Weights of a small image super-resolution model: activation leaky_relu, batches of 256.
Rows from block 2 of a small image super-resolution model, named by matrix and row number. Rows with one number belong to one channel. Each number is 50 + 10 x the weight over its row's rms, rounded and kept within 0 to 99. All counts start at 0.
Before each channel's rows are labels from the 100 images, of 14848, where the channel reaches its highest value: "top examples" is what is common among them. Only what is clearly more common there than usual is listed. The data: capsule endoscopy frames (Kvasir-Capsule). In brackets: how many of the 100.
# convs0: first 3x3 conv (model.enc.0.2.convs.0.weight, 96x96x3x3, each kernel summed), inputs 0-47
# convs1: second 3x3 conv (model.enc.0.2.convs.1.weight, 96x96x3x3, transposed, each kernel summed), outputs 0-47

top examples: finding: ileocecal valve (26)
convs0.32:45 48 43 55 58 48 53 39 58 61 73 43 65 55 53 25 40 33 32 57 54 40 47 40 49 49 39 50 53 46 41 75 38 39 65 60 50 51 46 50 50 40 40 46 58 55 47 58
convs1.32:49 52 63 44 38 39 46 41 43 48 35 63 40 60 45 51 72 47 80 42 51 58 49 43 45 35 63 45 50 40 52 45 68 67 39 42 41 42 51 50 42 52 58 52 50 44 63 50

top examples: finding: ulcer (25)
convs0.27:49 50 41 33 50 51 38 53 42 63 55 48 47 59 57 91 34 57 51 50 58 73 60 47 42 55 51 38 41 54 50 56 46 62 41 44 36 52 71 58 51 51 45 59 61 56 46 45
convs1.27:66 42 66 59 57 50 60 54 58 37 57 51 51 57 51 67 41 55 56 61 51 52 47 53 56 52 48 63 44 38 89 42 55 38 58 56 59 59 52 38 46 43 55 33 45 53 43 68

top examples: finding: ulcer (32)
convs0.93:32 63 77 38 39 44 37 52 46 59 37 45 42 50 56 58 43 51 63 53 66 60 43 19 39 58 40 42 58 48 57 67 45 38 61 55 44 45 38 38 28 53 61 57 60 48 46 52
convs1.93:60 47 36 41 40 60 64 37 49 35 56 43 56 54 35 31 65 40 35 53 48 40 68 79 43 46 50 66 69 53 48 54 49 65 36 66 57 54 51 54 47 47 47 49 52 47 45 35

top examples: finding: ileocecal valve (37)
convs0.68:65 39 44 49 54 48 55 48 53 44 60 43 37 54 59 67 59 33 39 57 56 54 41 49 43 46 61 43 62 47 52 39 61 56 57 45 63 49 50 46 42 44 57 42 50 51 51 50
convs1.68:45 70 60 50 51 58 62 51 52 69 45 60 48 74 41 46 50 60 46 42 44 44 48 44 69 56 49 44 30 45 56 39 49 49 46 41 40 54 56 49 59 47 64 54 53 49 41 55

top examples: finding: ileocecal valve (37)
convs0.72:54 54 57 39 57 28 50 40 41 51 28 47 38 54 60 46 57 68 65 62 49 36 52 55 30 42 42 40 54 44 53 26 57 50 59 59 52 53 45 37 46 58 51 45 60 72 50 61
convs1.72:51 45 52 50 51 67 55 42 31 44 51 56 54 59 35 44 42 60 49 53 70 56 58 51 57 52 59 42 70 59 59 63 36 50 53 39 61 57 47 57 49 47 36 39 38 43 45 54

top examples: finding: ulcer (26)
convs0.11:49 58 48 55 50 61 48 45 39 53 76 31 55 63 43 70 55 42 45 52 59 50 40 76 39 55 50 46 20 46 43 56 47 49 54 65 55 39 64 34 40 42 40 51 41 47 57 47
convs1.11:63 52 48 61 38 49 41 29 70 58 35 40 58 46 44 60 62 44 45 54 40 70 68 51 49 58 51 58 55 47 72 61 46 48 50 50 48 55 44 60 54 47 51 52 62 53 54 45