A small image super-resolution model, trained from scratch.
Data: trained on capsule endoscopy frames (Kvasir-Capsule), 42238 training examples, 66.1 epochs.
Rows from block 9 of a small image super-resolution model, named by matrix and row number. Rows with one number belong to one channel. Each number is 128 + 32 x the weight over its row's rms, rounded and kept within 0 to 255. All counts start at 0.
After each channel's rows are labels from the 100 images, of 14848, where the channel reaches its highest value: "top examples" is what is common among them. Only what is clearly more common there than usual is listed. The data: capsule endoscopy frames (Kvasir-Capsule). In brackets: how many of the 100, against the usual share in percent.
# convs0: first 3x3 conv (model.decb.0.1.convs.0.weight, 96x96x3x3, each kernel summed), inputs 0-95
# convs1: second 3x3 conv (model.decb.0.1.convs.1.weight, 96x96x3x3, transposed, each kernel summed), outputs 0-95

convs0.45 [131 183 129 131 101  97 179 131  86 134  75 157  96 113 193  79 126  72  81 127 116 131 118 160 165 115 143  88  58 101 140 126 151 139 114 116 140  99 143 158 164 125 120 154 112 101 154 117 103 109 155 123 132 178 131 122 111  43  76 122 137 174 101 120  97 132 134 202 150 124 107 122 131 109  89  87  89  97  78 113 131 133 159  79 129  92  77 112 134 101  65 154  39 140 143 131]
convs1.45 [100 103 146 102 102 139 133  87 106 145 135  87 163 149 132 133  83 164 181 112 136 108 113 148 129 123 135 109 138  86 133 121  91  92 194 126 133 139  75 147  80 135 104 105  79 143 134 149 103  42 102  79  87 113 152 149  78 133 146  96 123 146 144 148 223 143 168 114 108 110 131 143 175 111  92 137 130 148 155 162 170  58  54 137 144 129 150 116 173 103  73 146 203 107 130 130]
top examples: finding: reduced mucosal view (26 vs 6.2)

convs0.5 [143 124  74 142 101 129 115 108 145 130 108 135 141  78 173 111 100 113 110 131 120 106  97 109 145 107 116 161 127 146 123  99 120 143 130 202 148  93 127 206 129 149  89  97 121 114  87 113 116 117 152 192 128  95 143 140  86 133 170  70  85 146 167 142 114 113  80 170  61  96 159 137 140 137  56 133  90 110 137 125 153 138 149  78  99  90 173  37 128 147  89 122  62 107  73 167]
convs1.5 [134 140 187 148  94  87  85 129 130 127 118 119 144 147 196 129 120 159 114 127 110 130 159 164 103 134  98 166 113  78 115 131 154 102 110 113 101 129 175 156  75  97 170 121 138 170 122  81 131 141 119 126  99  95 147 120 119  46 111 120 175 168 139 187 107  90 160 192 170 158 111 116 167 140 113 112  61 136 139 221 114 172  78 172 147  79 119 157 119 137 115 154  64 100 118 135]
top examples: finding: reduced mucosal view (33 vs 6.2)

convs0.88 [126 169 174 113 123 124  97 116 135 123 136 116 107 103  45 121 112 113 120 124 150 120 131  82 124 178 140 133  57 152 166 170 165 106 115 112  86  93 118 138 157 107 120 110 157 161 108 122 132 126 133 120 168 109 147 126  65 104 179 150  96 102  55 120 149  64 113  84  63 118 129 103  82  84 137 119 124 129  84 163 151 106  93 112  84 178 123 145 105 114  54 106 115 138  30 103]
convs1.88 [168 114  96 155  91 129 114 150  73 141 132  88 165 191  79 120 122 101 154 155 127 143 184 110 156 111 150  96 183 172 172 152 182  90 124 164 150 169 125 140 150 156 123 134 182 102 127 118  88 121 144 109 187 128  90  91 129 148 127 149  49  99 185 152  95  79  87 135 113 134  87 132  95 131 189 147 114 120  95 143  90  56 104 136 101 181 121 140 103 135 145  97 157  83 147 156]
top examples: finding: reduced mucosal view (25 vs 6.2)

convs0.58 [109 113 176 169 121 108 106 124  97 124 136 132 134  82 174 109  87 104 113 115 127 117 154 126 167  99  82  84 133 130  90  30  87 134  97 109 131 123 147 147 148 177  86 182  89 145 110 172 124 133 115 133  99 100 120 133  86 129 148 117  79 125 152  66 174  74  46 139 116 154 159  78  80 152 137 151  91  86 171 119 106 123 142  95 106 107  95  96 144  88  95 159  55 129 107 138]
convs1.58 [113 138 128 124 135 102 140  79 135  87 173  92 152 134 150 144 104 153 136 110 132 126 123 154  98 121 140 165 144 113 151 224 152 201 111 167  85 174 164 148  99  35 120 120 145 110 132  94 144 110 130 127 151 127 109 101 117 126 113 130 123 136 176 105  27 141 146  86 111  87 101 138  96 118  80 158 154 149 154 179 116 166 138  86 172 135  94  90 141 113  79 111 103  74  69 159]
top examples: finding: ileocecal valve (44 vs 8.8)

convs0.81 [113 127  97  90 124  96 127  95 149 159 152 159  73 162 115 142 151 131 201 124 147 140 149 112 105 148 131  93 113 111 130 142 124 140 125 165 175 137  90 149 119  88 144  68 122 180 123  59 166 130 101 112  91  85 146  88 167 147 157  97 154 123  76 137 160 114 182  97 107 110 134  59 102 121 103 112 151 117   4 108 100 101 101 124 105  81  78 115 171 129  98 140  84 144  95 115]
convs1.81 [163 115 134 111  63 167 195 170  68 133 139 141 137 127 191 129 133 109 168 126 144 123 189 130 140  83 152 137 143 173 150 115 144 111 138 146 146 157 156 197 105 121 108  47 146 134 112 192 126 132 111 173 103 153 119  76 153 116 152 192 164 114 150 171 113 151 164 201 162 175 134 158 117  85  97 122 108 145  53 114 150  81 130 128 177 149 149 127 117 113 132 150 121 151 148 145]
top examples: finding: ileocecal valve (33 vs 8.8)

convs0.78 [119  88  96  87 122 128 174 162  96 140  88 167 108 150  59 101 163 146 166 144 151 111 146 121 168 121 202 111 113 108 166  50 139 156 188 147 157 105 117 165 157 147 157 105  96 142 125 139 102 177 128 132 156 125 135 101 143 127 129  74 221 101  81 110 122  59 202  91  97 114 155 104 131  72 129 130  82 137 116 136 133 110 133  99 138 144 144 136 111 180 142 118 127 117 118  70]
convs1.78 [ 96 183 142 147  84 146 145 138 178 194  91 149 109  99 152 126 102 140 175 142 167 113 185 176 103 131 191  79 142 150 107 181 152 151 102 155 157 128 125 146 117  76 140 131  99 103 129 111 156 151  92 107 152 118 132  72 168 130 176 116 170 119 139  90 139  74 159 203 158  84 146 136 138 117 101 120 186  65 106  84 129 149 107 111 135 191 169 117 172 136  83 148  94 136 125 117]
top examples: finding: reduced mucosal view (28 vs 6.2)