Rows from block 2 of a small image super-resolution model, named by matrix and row number. Rows with one number belong to one channel. Each number is 128 + 32 x the weight over its row's rms, rounded and kept within 0 to 255. All counts start at 0. Numbers have three digits each.
After each channel's rows are labels from the 100 images, of 14848, where the channel reaches its highest value: "patch colour" is the nearest of a few named colours to the mean colour under the peak. Only what is clearly more common there than usual is listed. The data: capsule endoscopy frames (Kvasir-Capsule).
# convs0: first 3x3 conv (model.enc.0.2.convs.0.weight, 96x96x3x3, each kernel summed), inputs 48-95
# convs1: second 3x3 conv (model.enc.0.2.convs.1.weight, 96x96x3x3, transposed, each kernel summed), outputs 48-95

convs0.47:085105114198185103152136088186188128122142124168118144096111097097168077086131112163155064083114081087119104067155104128139160074137126107153143
convs1.47:124147147079095150153132162120109133025100175094151081108144104110102136118118139083103186156086097149183198107094133073092112116141109172094116
patch colour: grey

convs0.83:081087110108145089095100053188102100160120089161183150103097079102108104130124085128126079114122113164147115104139094152168117101141122122057106
convs1.83:131133113140193105128095188102131138042128142065057125110113121090098221101144112122078076159127175132202121141111152185166093127058111183130139
patch colour: orange

convs0.71:144145120164132143086107145125175092100148143123101044101109123170112156105084134105168122157162152068115108105132161109168098082124154111135140
convs1.71:115091128052146146161113108183119116134098175128088139164155146079165128117076136122161154150125135193083138115127114105082118129137108103167176
patch colour: grey

convs0.86:138123080093192082142082154091108058121082112124150095103123073125066118130145174111097120149130112201174150159137096143151101098193099067078080
convs1.86:083108134147131113107113122131101145153153112104165169136119130109155177123109115092143152151175148119149092120136186190127114124102098083072132
patch colour: pink

convs0.43:120126123072183126119137126121129080143111130173164100085073144128150128085136096118119113112126188160118101127144119105149118114146100108123091
convs1.43:153129094160114110147173093142181140144171140137200141144156114185083112177086201128058166135152124089151117080140174144152135116122092066086133
patch colour: pink

convs0.82:156059156180174132099140140150157092137050082112136136126143134106106092144108101135132125071112143150154108107216109162111168129058144096167107
convs1.82:073136140089060156153205174100086127143163163125103085162071148175156152203146084138151127145143072114088121131098149086142093166146131090172165
patch colour: grey

convs0.17:131066097114124116094128107104157090147118140141169106134130192127127045147093120123118125130122130106142089135107079081122151035181128109115166
convs1.17:099135150110121142115176113155128178152102197148113115120120166063167151132149169169117136103114156166094164136139096095118126109225136134119175
patch colour: grey

convs0.84:099130076139148114094033197133057155139068129155162077100129138116100111080079118116114115134147135136076099143092105141088102126130099121155071
convs1.84:124147145115179168129138178095127118141096190093196145153134145171178114092159098126183174129113206145160068128115176171205136168162166199117166
patch colour: grey

convs0.35:079105107043147150121081129118143143113104176142141151129104107140138168084127127108118116143145161036123108135119053164123145092179105119154145
convs1.35:174113144156095084186100133147166119159170091085085139140175117200145169122155112139120125110127148155094090091075190126152077159108091093137094
patch colour: pink

convs0.61:090093099082137145095120156143098086149103143192111145119088141114087113072098148102153098160193173075157142061117107134143105130150090175085132
convs1.61:171151150131216126062116093143105145131124136105208185114097154076110109164151117127122112139096173130132052086092214159135100133113082143134122
patch colour: grey

convs0.2:142091137104119130112145150118142138118145114155100106058121157057084126190143200133115080126090130144122118228129146115115158138156089122123100
convs1.2:114162109153054164186103058125108127096158118130160108155107047155116162135160107100129104093180066156128088094130104119153107122151153096097128
patch colour: grey

convs0.77:126147073205082128084160195134101097106096115094096088145183110159105129128101125102141092106072103132155111086197109092165102105102084168142136
convs1.77:103122176098132144119146182119121126140111165161060156132109148137131160098126126145186109149137092144156183198098138135129168134058133065148169
patch colour: grey

convs0.7:168114118080121100147092183142140133119113209053083107133144102117116154132085126131155118120152128097102100105106105120166112111129121131161180
convs1.7:105047094140120166106138102118163111138121133135162142172153157137134178102083106142062114124214152084159080174164110102107154137132180137130143
patch colour: grey

convs0.59:087126087128204093080136143189184131165121200125231112111131092148115103095090122136150068136111117090117125104150117113125129139151090172166141
convs1.59:129090137127086156130102103074083109145127048113093049105163086132116104156180135132140123151144077084142157180175129162149115111049156082059121
patch colour: orange

convs0.37:098152133132181097079127148146118128137106152102149159148086103130157098106090111111111165099116068113157035099159100103067119120152110135133142
convs1.37:097146131113182179129102093116119130098122123139189157129175064128142129178144120129194191110138102188135091171115113119087186093154186178148160
patch colour: orange

convs0.54:094121125030106132148125130107039145113116159186063121106093092079118137087133160156125154149145215105102164157120161102187118076102140155103091
convs1.54:185094119191080070165109062141171131155162146048090118145133140155115125135137105136113109086131120113076104048143122119156112178152080112182146
patch colour: grey

convs0.60:162114136091158096129155171125137099086123120086104081119159113134112140110081102132142156116087144152135083060101130161162132110164097121186174
convs1.60:106125137161077200167146083111087120176112149103105145184170098141091150112147126132120092104143128142146111157156125051073180158103134102132141
patch colour: grey

convs0.36:096158152103120099166047116117141137163130143189132128109125136062091084090132147144107119160146124169152115128153121166131071077171170127140132
convs1.36:120098137168051150090122110089149137121138122124081110105077061192144059150131085133176085108158106068103128097149128149132148171081114159118129
patch colour: pink; grey

convs0.55:115106135061068133089098124128125124076144165077088148136121131178192140135114137180158123089113139089149064085130148088147135090118126069137100
convs1.55:096136141180075136147131134137108136122135197137139136148114088201148154145130134100140162076130154116121121091074104090088142141143048179172205
patch colour: grey; pink

convs0.52:132167123095102100176073085144174103113083094142149131145081113122092135128080062115106119129106118141112193118121160139104154157136139161166113
convs1.52:120094144162154110068127178147112140066148132127135160119057070121145159103127136095120106115101109148092168099105160204175091101093050120098170
patch colour: yellow

convs0.16:127139098164141120151072056179135114141100189134162130104127089152155150121133133104079173109097128152158103153121170098125132107082130092125140
convs1.16:057107162105169051152105139098114109066126141145118131142123093125139119153083166100130089169168106136093083107114142138178138131201125148182203
patch colour: grey